A small encoder-decoder audio transcriber, trained from scratch.
Model: encoder depths [4, 9, 4], decoder layers 8.
Training: muon at rate 0.0022, 9500 steps, batches of 128.
Data: 26041 training examples, 46.7 epochs.
Rows from block 2 of the audio encoder of a small encoder-decoder audio transcriber, named by matrix and row number. Rows with one number belong to one channel. Each number is 200 + 20 x the weight over its row's rms, rounded and kept within 0 to 999. All counts start at 0.
After each channel's rows are labels from the 100 clips, of 14976, where the channel reaches its highest value: "responds to" is what is common among them. Only what is clearly more common there than usual is listed. The data: short read English sentences (LibriTTS-R). In brackets: how many of the 100.
# convs1: first pointwise conv (encoder.blocks.2.convs.1.weight, 192x192x1), inputs 48-95
# convs3: second pointwise conv (encoder.blocks.2.convs.3.weight, 192x192x1, transposed), outputs 48-95

convs1.148,193,195,207,230,197,184,235,197,177,198,178,207,197,180,193,220,225,217,189,200,200,189,193,198,194,222,152,161,211,198,180,227,225,158,190,198,183,212,201,221,189,229,180,200,216,218,194,221
convs3.148,202,153,187,189,189,215,221,171,201,185,208,210,206,203,211,230,193,181,237,164,200,203,211,197,199,207,231,162,213,152,217,213,218,171,172,193,158,178,206,204,205,190,213,208,187,202,212,178
responds to: voice: male (80); the word "is" (27)

convs1.98,204,186,181,203,223,213,172,216,174,205,212,184,208,203,184,211,207,217,217,223,208,200,211,185,213,207,162,201,245,181,233,195,199,194,207,196,178,172,220,185,214,201,200,195,218,210,196,198
convs3.98,196,193,191,184,190,209,199,233,200,188,206,208,170,207,200,201,201,180,190,202,205,194,200,197,175,204,203,206,205,210,216,172,187,190,196,165,161,222,195,198,203,196,195,206,207,178,180,203
responds to: voice: female (90)

convs1.70,173,172,207,199,204,190,166,223,199,205,191,192,168,212,194,176,195,220,177,189,161,179,200,193,208,189,207,213,156,198,196,236,210,176,185,229,181,205,183,214,180,192,186,191,222,222,168,191
convs3.70,236,169,192,200,184,180,209,181,190,190,217,215,190,211,199,186,215,206,161,197,139,235,220,171,241,189,206,228,198,217,196,180,160,180,249,203,220,229,201,192,207,181,215,199,182,182,167,219
responds to: voice: male (86)

convs1.77,176,195,213,224,211,181,225,204,181,211,182,180,185,203,173,212,199,194,215,213,176,216,241,190,186,195,219,217,234,184,202,207,216,168,189,199,208,241,221,229,210,209,208,204,217,204,196,202
convs3.77,181,209,186,190,198,202,178,220,204,178,198,193,214,197,207,192,197,226,220,167,175,213,165,174,180,210,203,201,226,211,205,220,186,184,202,208,189,208,195,216,194,174,212,185,192,172,265,173
responds to: voice: male (72)

convs1.162,194,187,183,213,194,200,191,225,200,181,240,196,200,207,170,203,214,182,200,189,151,192,206,193,203,203,173,193,208,195,183,202,181,202,182,220,175,171,170,159,221,207,191,195,193,191,197,193
convs3.162,199,181,179,207,222,217,169,232,199,195,190,214,183,230,180,217,216,200,254,208,203,186,203,182,194,221,158,192,231,222,205,221,205,220,208,220,181,218,201,193,183,190,211,209,201,181,202,173
responds to: voice: female (82)

convs1.133,197,220,204,189,206,193,168,221,192,208,172,215,193,208,230,183,173,179,188,203,220,179,220,195,193,197,225,198,223,187,248,220,203,177,179,204,224,197,185,203,187,201,213,186,203,227,185,182
convs3.133,179,227,187,207,180,213,181,175,173,190,198,180,206,188,215,212,211,183,205,182,193,190,236,210,215,189,234,194,180,182,189,236,160,189,241,249,173,190,162,191,186,171,160,202,198,167,193,200
responds to: voice: male (75)

convs1.36,186,188,207,217,192,198,210,199,200,226,206,228,186,180,209,190,240,190,195,212,207,215,192,208,200,197,187,217,168,217,211,209,202,207,179,168,208,192,234,203,183,168,168,222,194,193,217,182
convs3.36,227,185,193,182,215,207,214,194,195,176,203,196,204,193,208,233,192,221,184,199,179,201,212,188,207,189,225,184,219,159,212,205,209,203,195,207,212,195,220,184,170,172,219,172,177,191,216,180
responds to: voice: female (92)

convs1.156,193,209,204,197,205,216,192,202,200,206,189,233,189,217,190,163,174,191,205,216,187,148,188,194,216,199,204,209,197,195,194,205,223,191,235,179,208,177,179,165,199,177,242,186,194,193,191,164
convs3.156,228,204,190,207,194,217,150,196,187,184,185,201,165,184,198,204,201,220,200,206,253,178,180,191,174,198,166,234,217,208,201,215,227,199,169,219,205,182,216,203,215,184,193,198,197,190,217,184
responds to: voice: male (94); the word "was" (26)

convs1.143,191,208,164,212,209,211,209,193,183,174,221,185,156,234,191,211,181,190,178,172,168,178,197,204,249,214,181,242,204,211,205,196,206,168,250,219,203,200,207,209,202,212,232,196,203,198,197,200
convs3.143,186,174,199,218,183,215,191,209,217,202,217,215,227,188,191,222,236,204,200,197,186,204,228,208,226,224,177,211,186,202,167,215,210,201,204,191,195,191,204,202,189,221,244,186,181,213,185,223
responds to: voice: male (92)

convs1.65,207,175,227,251,213,228,222,200,186,191,187,230,211,214,184,198,177,200,209,209,175,177,216,211,206,213,187,236,175,194,208,220,211,200,202,175,187,233,185,211,219,157,194,199,175,215,201,167
convs3.65,277,229,222,176,220,168,210,179,197,179,180,217,183,198,186,166,226,210,198,204,187,213,176,212,163,180,199,209,191,186,222,177,167,188,178,185,244,178,220,207,205,231,204,201,154,176,219,220
responds to: voice: male (91)

convs1.39,185,244,230,221,194,194,167,192,188,187,209,205,221,192,202,164,219,202,219,237,174,212,179,209,183,186,219,189,227,178,171,219,197,196,197,158,209,189,184,207,166,184,201,228,183,191,222,233
convs3.39,206,200,187,204,199,174,176,189,233,201,176,192,216,191,225,224,252,222,204,209,215,207,171,217,227,212,210,218,216,195,156,241,191,194,210,213,224,173,191,200,231,198,203,187,180,193,184,224
responds to: voice: male (88)

convs1.3,199,218,203,199,197,198,199,214,149,185,186,207,216,214,198,201,193,181,234,204,238,198,199,195,212,181,214,197,188,219,204,175,197,182,183,199,207,228,171,231,194,199,220,198,237,208,195,163
convs3.3,223,208,237,198,190,194,185,208,188,227,212,222,196,192,198,220,209,171,210,209,229,188,184,183,150,198,224,196,164,195,184,204,157,181,207,216,191,219,162,154,163,208,204,208,188,217,212,188
responds to: voice: female (86)

convs1.94,193,217,219,206,199,207,195,237,195,206,161,221,234,201,205,194,170,216,203,218,184,204,189,197,225,175,171,177,208,207,172,220,207,211,211,213,165,198,196,181,196,201,222,213,176,171,194,206
convs3.94,209,203,209,217,193,195,155,171,191,217,187,208,182,180,231,201,195,187,192,222,208,192,185,233,165,198,214,201,206,158,197,230,199,219,197,176,188,152,204,185,193,195,181,179,201,186,184,203
responds to: voice: male (86)

convs1.153,183,209,214,203,191,167,202,139,180,225,184,202,216,189,219,173,227,202,193,221,224,202,220,201,182,185,183,166,207,195,177,201,173,179,226,238,188,193,214,166,180,182,163,204,171,203,192,186
convs3.153,200,189,207,213,193,190,188,218,202,170,176,187,143,195,197,231,198,202,174,175,218,221,235,175,216,208,226,196,185,203,199,204,193,260,191,213,189,241,178,205,250,219,185,208,214,168,204,153
responds to: voice: female (86); the word "it" (33); the word "is" (25)

convs1.64,207,188,212,205,205,201,210,194,192,185,219,184,184,211,197,200,195,192,185,223,214,221,205,224,167,217,205,180,181,197,232,180,196,240,196,199,202,195,198,185,197,185,232,196,224,192,206,176
convs3.64,228,226,174,231,190,207,196,181,196,198,190,215,241,192,202,188,211,199,199,185,182,217,202,188,250,199,215,182,169,226,193,213,216,208,194,222,230,190,154,171,195,212,199,190,235,201,195,175
responds to: voice: female (94)

convs1.81,231,179,232,218,172,215,221,236,188,220,188,185,177,211,221,182,225,200,157,213,216,230,192,205,194,206,191,206,183,179,198,172,226,172,160,212,205,201,194,211,217,197,194,177,210,184,155,186
convs3.81,167,177,171,195,224,209,171,201,195,235,203,199,209,187,170,200,228,176,201,194,187,242,195,217,221,213,203,177,210,222,235,204,207,230,174,195,197,234,179,189,222,198,223,190,190,223,183,195
responds to: voice: female (89)

convs1.14,208,202,212,215,237,178,184,203,214,207,202,214,156,213,201,184,216,195,172,203,217,216,196,219,215,226,197,168,192,178,199,171,192,227,196,214,187,189,177,206,237,209,202,165,208,202,219,214
convs3.14,195,245,168,189,224,161,172,189,211,219,189,190,210,173,187,179,222,199,204,232,256,192,195,171,169,194,225,184,210,234,235,190,197,220,197,180,191,210,186,205,219,214,218,184,200,221,184,188
responds to: voice: female (98)

convs1.76,158,189,180,217,190,191,205,221,204,210,215,183,209,188,191,217,187,189,202,193,219,222,163,176,193,224,208,210,206,191,173,173,236,192,203,206,194,171,188,143,191,196,224,154,203,215,205,179
convs3.76,189,209,199,208,182,174,177,181,206,238,194,212,213,207,199,217,196,214,201,189,177,217,222,191,188,184,229,210,212,151,176,224,205,208,205,191,200,178,193,177,213,232,185,161,184,207,215,202
responds to: voice: female (98)

convs1.149,179,207,205,190,197,202,199,223,173,194,179,180,284,201,204,185,213,198,202,183,210,205,200,236,117,212,213,189,206,210,193,197,208,161,170,206,193,212,206,195,191,189,188,198,180,228,172,173
convs3.149,173,238,188,235,230,230,204,206,177,178,185,222,152,227,196,210,207,258,194,178,244,181,194,174,252,179,185,205,188,195,228,190,182,226,153,198,203,209,222,186,207,209,160,199,167,194,169,196
responds to: voice: female (88)

convs1.191,207,177,190,221,190,217,212,201,191,177,225,222,212,215,215,222,197,156,149,215,219,247,200,230,201,214,216,203,205,182,194,187,205,190,268,195,195,200,188,168,213,187,201,177,192,201,194,170
convs3.191,178,175,153,224,162,197,189,193,207,228,182,181,208,215,197,229,191,215,198,180,179,163,209,223,213,207,168,237,194,229,175,215,227,195,183,176,220,175,167,191,182,204,207,238,219,207,160,176
responds to: voice: male (79)

convs1.57,217,185,175,206,198,198,195,186,209,208,219,171,164,212,207,208,202,187,203,182,194,207,187,187,293,209,219,181,207,190,205,199,207,173,209,218,187,164,199,186,200,196,254,195,222,200,217,203
convs3.57,204,218,233,175,203,190,211,182,241,195,191,193,143,202,220,193,215,206,188,169,207,217,193,201,148,205,206,234,196,197,186,160,182,235,208,202,191,208,198,200,192,195,176,177,197,217,207,222
responds to: voice: male (82)

convs1.56,213,175,205,213,197,210,173,189,201,142,211,181,172,223,187,213,218,225,188,180,158,184,199,203,167,223,189,188,212,211,219,206,202,166,226,224,194,173,211,217,218,206,217,172,204,213,210,187
convs3.56,207,187,195,201,226,200,193,208,146,164,234,232,206,205,187,225,193,185,185,199,213,190,161,211,204,190,186,180,169,199,172,186,172,173,207,196,225,195,201,177,177,224,218,208,223,188,223,218
responds to: voice: male (98)

convs1.32,188,179,214,216,189,191,202,173,227,189,211,214,201,204,200,203,220,204,132,187,189,205,213,192,198,238,235,181,203,189,184,188,194,213,225,188,202,187,208,185,196,206,185,225,193,185,211,200
convs3.32,184,186,228,174,194,202,219,155,201,208,200,213,217,193,202,192,185,220,156,172,180,195,211,177,197,220,205,162,213,236,215,198,198,201,222,200,203,188,188,209,212,191,217,212,169,187,198,200
responds to: voice: female (93)

convs1.168,205,206,229,187,188,218,172,201,192,188,205,200,195,216,170,204,179,216,160,211,201,197,198,218,194,224,215,210,175,216,201,234,202,190,231,227,197,259,218,210,210,191,213,222,188,224,262,201
convs3.168,206,189,188,211,203,198,191,202,176,199,206,197,201,202,147,201,202,213,98,214,201,205,198,196,214,200,199,216,191,209,197,184,200,207,206,201,194,241,179,172,223,194,217,216,188,205,152,200
responds to: voice: female (97)

convs1.53,267,177,182,196,198,168,199,238,212,217,188,220,212,223,186,191,168,217,177,173,199,187,236,219,201,187,196,185,174,204,217,199,215,154,204,157,201,213,204,201,205,199,190,197,202,185,200,185
convs3.53,197,174,179,243,245,228,179,197,185,208,201,176,211,194,190,178,164,182,193,211,213,180,181,143,187,211,203,228,200,202,168,196,207,174,216,241,192,184,232,173,223,211,188,176,203,227,199,204
responds to: voice: male (75)

convs1.141,183,199,171,217,204,199,214,221,182,190,201,199,181,191,207,190,188,160,240,163,208,183,195,194,203,221,223,236,228,224,217,170,168,226,218,185,200,165,247,172,209,214,201,174,220,204,168,218
convs3.141,187,212,195,234,214,161,192,177,203,218,206,210,187,208,182,252,228,192,221,219,218,237,227,198,239,197,187,211,213,184,239,202,213,224,188,202,211,213,200,163,218,238,181,203,203,218,180,238
responds to: voice: female (91)

convs1.95,182,231,212,203,146,176,226,200,255,207,202,177,237,196,198,194,210,186,200,207,190,201,178,190,240,213,203,181,187,211,230,192,172,180,222,203,176,209,177,194,226,184,201,206,201,190,204,199
convs3.95,188,207,216,175,169,229,239,166,222,186,186,202,207,197,171,231,205,175,187,182,186,216,215,195,197,209,226,177,205,211,176,155,201,199,168,182,152,266,210,226,210,202,209,205,177,211,146,208
responds to: voice: female (90)