Weights of a small encoder-decoder audio transcriber.
Model: 11.7M parameters, encoder activation relu, encoder widths [192, 192, 192], decoder width 256, decoder layers 8, decoder activation gelu.
Training: muon at rate 0.0022, 9500 steps, batches of 128.
Data: trained on short read English sentences (LibriTTS-R), 26041 training examples, 46.7 epochs.
Rows from block 2 of the audio encoder of a small encoder-decoder audio transcriber, named by matrix and row number. Rows with one number belong to one channel. Each number is 128 + 32 x the weight over its row's rms, rounded and kept within 0 to 255. All counts start at 0.
After each channel's rows are labels from the 100 clips, of 14976, where the channel reaches its highest value: "loudest" is the band of the loudest frequency at the time of the peak. Only what is clearly more common there than usual is listed. The data: short read English sentences (LibriTTS-R).
# convs1: first pointwise conv (encoder.blocks.2.convs.1.weight, 192x192x1), inputs 0-47
# convs3: second pointwise conv (encoder.blocks.2.convs.3.weight, 192x192x1, transposed), outputs 0-47

convs1.26 [ 93 171 110 143 105 122 164 160 123 192  97 138 117 150 142 135 135 127 146 106  88 133 165  84 134 137 141 198 126 170  93  56 108 113 133   7 110 106 139  63 111 177 146  74 193 163 123 173]
convs3.26 [125 148 123 169 139  83 136  70 111  99 129  88  91 129 142  89 113 152 116 119 152 103  89 127 166 101 132 126 141 107  72 156 147 132 166 117 114 116 143 138 152 139 183 115  97 162  81 159]
loudest: 2000 to 4000 Hz

convs1.74 [133 115 139 216 190 103 105  94 110 119 125 163 163 121  45  65  97 159 126 136 118 118 137 140  89  65  38 131  94 136 111 136 155 116 206 116 184 161 178  94  96 163 171 126 175 147 133 135]
convs3.74 [ 80 116 109  99 127 118 110 145 163  93 124 198 120 148  99  57 106 124 129 126 141 134 136 141 116 164 133 172 134 136 150  76 118 173 105 152 103 133  92 132 116  51 144 136 146 150 136 107]
loudest: 250 to 500 Hz; 500 to 1000 Hz

convs1.93 [191 116 125 139 134 110 123  91 116 164 171  96 142 154 158 151 107 101 130 128 170 119 134  63 118 127 140 167 128 129 129 167  98 127 112  78 119  80  75 120 123 172 158 116  77 143 105  98]
convs3.93 [127 128 141 153  91 197 115  90 139 122 160 175 132 150 147 119 113  95 109  96 109 164 125 107  98 129 178 148 114  99 110 107 118 139  99  37  97 142  97 134 139 120 113 132 180  85 171 141]
loudest: 500 to 1000 Hz; 250 to 500 Hz

convs1.51 [113 173 171 149 144 143 131 132 158  99  94 111 138 140 140  96  95  49 196  98 171 170 176 171 160 151  70 127 185  90 115  82 114 145 113 224 129 154 101 132  79  85 148 148 125 156  68  92]
convs3.51 [133 150 138 102  60 173 170  80 128 152 191 170 139 101 132 140  97 133 122  99 152 123  99 142 132 120 101 136 144 141 127 157  94 176 122 140 193 170 127 132 111 149 124 134 110 114 105 142]
loudest: 4000 to 8000 Hz

convs1.181 [136 102 110 106 173 154 141 117 112 141 107 109  80 101 151 156 176 140 122  89 141 170  95 121  97 159 140  69 150 125 114 124  93 108 104 115  51  87  65 144 163 162 114 151 148 120 116 130]
convs3.181 [164 144 123 125 150 131 143  94 141 113 149  39 100 160 152 138 126 142 120 115 163 136 166 155 145 146 184 125 112 155 127 117  75 143 118 110 165 124 155 230 122 197  76 135  75  87 138  89]
loudest: 250 to 500 Hz

convs1.154 [174 134  98  80 133 138 129 135 126 165 155 100 119 141 159 106 165 118 130 106 167  96 124 167  50 155 142 156  77 142 127  78 179 118 148 134  83 175 174 141 107 137 121 111 128 133 140 147]
convs3.154 [111 115 126 118 128  99 154 138 124  80 117 157 135 109 150 109 125 134 167 229  75 107 133 154 115 125 108 153 156 164 140 139 141 133 172  96 132 122 120 110 197 157 105 160 174 120 145 172]
loudest: 250 to 500 Hz; 500 to 1000 Hz

convs1.177 [189 159 118 132 104 121 133 117  75 160 136  87 143 167 116  61 127 129 128 136 141 112 161 146  80 117 128 200  70 182 107 150 104 106 149  28  99 133 137  15 153 128 111  85 133 175 160  70]
convs3.177 [134 147 106 198 156 139  41 140 123 106 143  96 134 126  79 127 128 108  79 135 109  82  61  88 132 174 140  64  87 108 156 182 111 129 115 134 121  91  95 166 135 143 152  98 127 121  95 166]
loudest: 250 to 500 Hz

convs1.179 [ 77 136 160 154 118 195  85  81 180 126  92 142 102 197 156  99 131 144 139 153 154 164 121 117  80 103 208 107 130 173 107 174 131 123 108 160 112 224 127  98  95 135  94  98 145  96 136 160]
convs3.179 [ 76 167 102 199  92  75 105 146  77 145 138 149  87 113 103  92 135 140 153 120 104  94 134 127 126  92 165 168 138 145 177 207 136 135 163 112  33 115 179 112 141 121 126 135 116 103 107  83]
loudest: 4000 to 8000 Hz

convs1.63 [137 109 231 119 162 122 136 187 146 182 120 105 138 121 146  71  94 125 129 122  94  85 148  78 127 121 195 106 117  96 154 100 114 115 180 139 119  93 185 115 133 213 138 138 111 132 106 160]
convs3.63 [157  79 152 197 156 122 124  52 121 167 102  31 110 154 131 120 141 128  91 157 157 162 138 119 109 130 142 144 110 157 151 128 110 133 138 138 121 165 125 187 144 111  84 128 141  84  96 120]
loudest: 4000 to 8000 Hz

convs1.105 [137 142  86  98 117 106 103  86  84 131 115 150 146 170  55 103 158 162 165 171 133 110 152 117  90 183  84 129 189 151 152 103 137 128 172 169  95 128  78 100  83  95 107 120 107 128 139 140]
convs3.105 [ 97 116 129  31  95  92 132 184 154 128 133 128 109 151  72 111 130 150 141 134  90 104 130  90 103 140 139 138 155 140 187 149 128  78 146 137 114 108 172 105 175 156 114 153 162 174 149  99]
loudest: 4000 to 8000 Hz

convs1.159 [125 165 141  90 162 189 139 204 179 111 115 128 111 132 160 153  81 127 136 106  66 139 161 160 121 105 110 115 127 102 137 135  85 171 162 131  71 158 132 143 166  85  96 121 128  85 183 121]
convs3.159 [134 166 173 125 141 112 218  47 107 121 152 101 158 168 194 122 108 102 135 103 170 117 131 140 166 142 110 138  87 164 141 131 161 150 149 138 168 175 152 170 104 108 138 118 141 129 144 144]
loudest: 4000 to 8000 Hz

convs1.106 [171 131 109 130  98 132  99 139 137 115  97 180  96 104 130 145 122 115 157 176 144 116 170 211 109 164 154 111 180 144 133 134 123  82 122 195 171 175 134 120 170 107 100 166  84 108 127 125]
convs3.106 [165 182 100 123 146 131 152 112 207 155 129 127 101 189 188 126 133 100 193 130 102 209 108 139 113 183 137 141  91 129 112 136  99 102  71 129 186  83 159 130 153 166  58 110 128 103 162  77]
loudest: 250 to 500 Hz

convs1.10 [129 167 121 123 131  54 131 127 151 156 111 173 161 131 137 130 117 125 138 160 172  92 124 126  98 149 114 245 142 122 114 120  77  76 135 135 127 107 116 169 129 128 177  90 181 121  77 110]
convs3.10 [106 202 104  84 154 166  52  98 107 116 123 172 101 143 141 140 101 147 136  94 219 161 124 121 136  92 149 133 184 156  93 124 104 156 122 188 145 128 123 116 120  72 139 127  71 140 145 153]
loudest: 4000 to 8000 Hz

convs1.172 [ 91 125 149  71 177 118  95 140  88  93 138 148 163 154  77 150  79 123 149 117 135 116 121  96 129 136 185 125 107 141 118  94 128 122  90  60  70  79 165 103 171 228 111 121 135 157 132  65]
convs3.172 [129  95 122  76 139 131 103 118 156 100 126 141  79 176  91  99 116 144 133 182 103 120 136  82 108 126 134 183  83 163 139 128 151 144  92 118 128  85 102 130 123 158 158  79  83 190 169 157]
loudest: 2000 to 4000 Hz

convs1.146 [194 168 131  72 118 123 110 113 123 187 123  82 147 106 138 111 118 140 124 135 131 105 108 171 123 135  58  37 108 117 101  85 155 159 184 172 139 130 133  94 120 142 136 146 157 103 104  86]
convs3.146 [139  96 141 168 138  68 156 159 120 142  75 109 138 192 130 156 127  92 133  99 137 103 114  76 180 152 109 159  77 131 118 104 113 129  99 100  43  89  94 155 147 134 162 128  77 162  94  91]
loudest: 250 to 500 Hz; 500 to 1000 Hz

convs1.136 [112 127 116 139 123 130 131 112 163 151 139 120 122  91  95 118 152 139 133  94 154  96 138  73 122 146 181 204 127 139 133 139 112 113 139  87 148 146 124  81 203 125  75 105 104 158 166 139]
convs3.136 [114 165 148 119 111 140 126 122 148 133 136 146 134 122 134 122  82 141 162 168 123  28 190 114 162 121 146 180 134 136 153  80 118 121 118 163 171 116 143  96 157  99 169 143 129 130  88 150]
loudest: 500 to 1000 Hz; 250 to 500 Hz

convs1.5 [ 91 114 102  92 127 147 135 117 192  83 171 148 119  82 188 140  96  84  58 101 130 185 149 114 150 121 161 105  94 146  84 135 108 132 121 158 168  80  97 172 112 131 116 126  79 111 122 145]
convs3.5 [127 141 113  59 178  98  54 150 147 126 156 123 132 110 187  67 141 168 162 102 140 120 137 153 170 111 152 154  70 186 140 152 102 162 106 176  84 172  80 122  82  71 181  48 115 119 112  71]
loudest: 4000 to 8000 Hz

convs1.99 [120 100 128 139 161 172 145 158  96 238 104  66 139 159 127 120 100 164  94 126 100 136 119 118 131 130 119 123 132 133 110 103 161  87 146 149 163  78 143 125 182 140 118  83   0  70  96 115]
convs3.99 [164 120 131 143 119 207  63 105 106 133 122 155 116  82 123 150 166  35  95 136 244 154  91 188 150 114  85 172 130  29 124 133 118 176 108 137 125 128 102 152  90 110 169 101 165 117 179  96]
loudest: 500 to 1000 Hz

convs1.138 [155 108 113 119 152 105 115 118 155 141 145 187 122 129  88 110 139 118 186 128  85 157 128 156 119 145 123  79 124 113 168 175 141  83 118 115 117 131 115 134  88 120 159 143 139 184 159 151]
convs3.138 [120 131  93  93 116 115  69 154 126  75 109 109 147 114 139 134 177 122 165  91  55  91 138 149 132  74 136  99  89 121 143 117  34 102  68 172 145 109 134 135 120 111 112 109 119  72 134  97]
loudest: 500 to 1000 Hz

convs1.125 [107  81 101 157 138 145 136 148  74  77 141 111 151 144 109 103 148 104 126 108 177 141 159 175 100 131 255 146  87 109  93 118 123 160 172  96 186  92 113 156 112 131  92 146 164 121 107 113]
convs3.125 [122 114 143 121 112 102 101 127  76  69 143  75 116 128 157 134 179 150 110  42 131  39 180 153 125 142 147 151 177 166 159 151 166 103 124 129 170  88 116 182  92 162  96 177 166 125 140  95]
loudest: 2000 to 4000 Hz; 4000 to 8000 Hz

convs1.16 [ 98 135 121 113 151 167 140 177  75 131  46 107 134 169  84  85  91 106 168 133 130 135 183 107 186  39 148 149 120 126 108 128  76  74 135 173  89  83 107 174 143 133  82 128 145 101 169 100]
convs3.16 [112 122  73  78 119 117  95 153  79 152 115 125 173 128 116 159 143 172 159 184  61 148  50 125  96  93 120 158  94 183 140 173  96  87 206 170  83 120  42 129 164 147 134 112 105 115 103 130]
loudest: 500 to 1000 Hz

convs1.180 [105 108 157 107 119 131 146 180 181 103 128 105 103  87 171 144 137 125 191 119  74  70  96 172 119 121  73 149 163  90 136 116 105 118 180 135 115  91 116 239 111 141 167 114 142 129 150 163]
convs3.180 [ 83 133 151 135  97 145 117 125 189 101 124 114  81 106 170 165  76 146  81 151 145 120 113 157 113  99  93 131 152  78 143  93 153 125 207 113 151 104 162 123 122 147 162 163 124 139 115 169]
loudest: 250 to 500 Hz

convs1.144 [150 185  77 115 133 144 108 151 113 125 106 114 120 119 128  70 190 100 169 156 104  91 134  94 172 122 161 176 151 117 107 154 126 106 138  73 139 136 164 164 160  74  83 133 141 151 148 170]
convs3.144 [114  74  91 146 107 122 184 114 112 113 135  73 127 147 113  97  78 153 174 210 106 141 145 129 119 112 127 142 169 134 122 155  54 107 118 112 192 114  76 123 125 156 126 133 113  99 116 176]
loudest: 4000 to 8000 Hz

convs1.86 [ 63 142  94 158 124  97 178 110 212 144 170  91 140 156 144 122 135 120 107 177  79 125  31 111 117 138 156 161  93 148 113 115  50 149  92 180 123 107 131 172 147 149  84 134  98 103 142 137]
convs3.86 [149 126  88 115 111 113 190  90 188 134 138  99 106 151   0 108 143 133 125 168 111 135 161 123 126 119 119  81 100 181 117 106 170  96 168 165  74 130 141 125 151 147 124 134 118 119 130 116]
loudest: 250 to 500 Hz

convs1.54 [126 115 115 150 139 165  78 108  75 155 132 136 116  43 180 138 136  57 126 132 152 135 138 163 133  77 123 120  64 118 155 157  96 143  99 104  93 129 135 117 101  98 143  97 130 124  85  82]
convs3.54 [ 95 118  91 127 173 109  96 134 119 140 105 183 156 130 101 145 119 149 107 158 157 118 170 157 152  66 145  82 145 138 133  96 129 152 136 177  99  71 131 171 124 144 111 107  93  87 114 114]
loudest: 250 to 500 Hz

convs1.60 [112 188 178 187 104 141 122 134 128 132  77  55 125 130 115 159 118 132  84 157 110 133 114  96 162 161  90 114  65 141 130 100  85 181 141 127  84 102 126  97  91 119 174 142 127 149 148 178]
convs3.60 [138 133  98 112 158  77 147 127 182 179 140 123  66 143 116 154 114 153 101 140 141 202 142 112 108 101 135 152 115 138 177 125 145 217 121 130 125 109  81 105 157  72 115  51 122 140  69 196]
loudest: 500 to 1000 Hz; 250 to 500 Hz

convs1.33 [128 102 129 104 132 155 129 148 133 135 148 132 101 141 134  87 115 156 138 114 161 127 190 100 123 116 162 142 131 129 151 131 123  80  51 133  93 110 121 149 120  74 121  80 164 143 203  99]
convs3.33 [ 82 183  76 138 126 140 107 108 103 138 114 100 157  66 121 177  96 165 106 180 105 154 172 103 121 121  90  93  73  96  72 113 129 107 116 187 123 137 101 162 165 142 162 128 136 149 101  36]
loudest: 4000 to 8000 Hz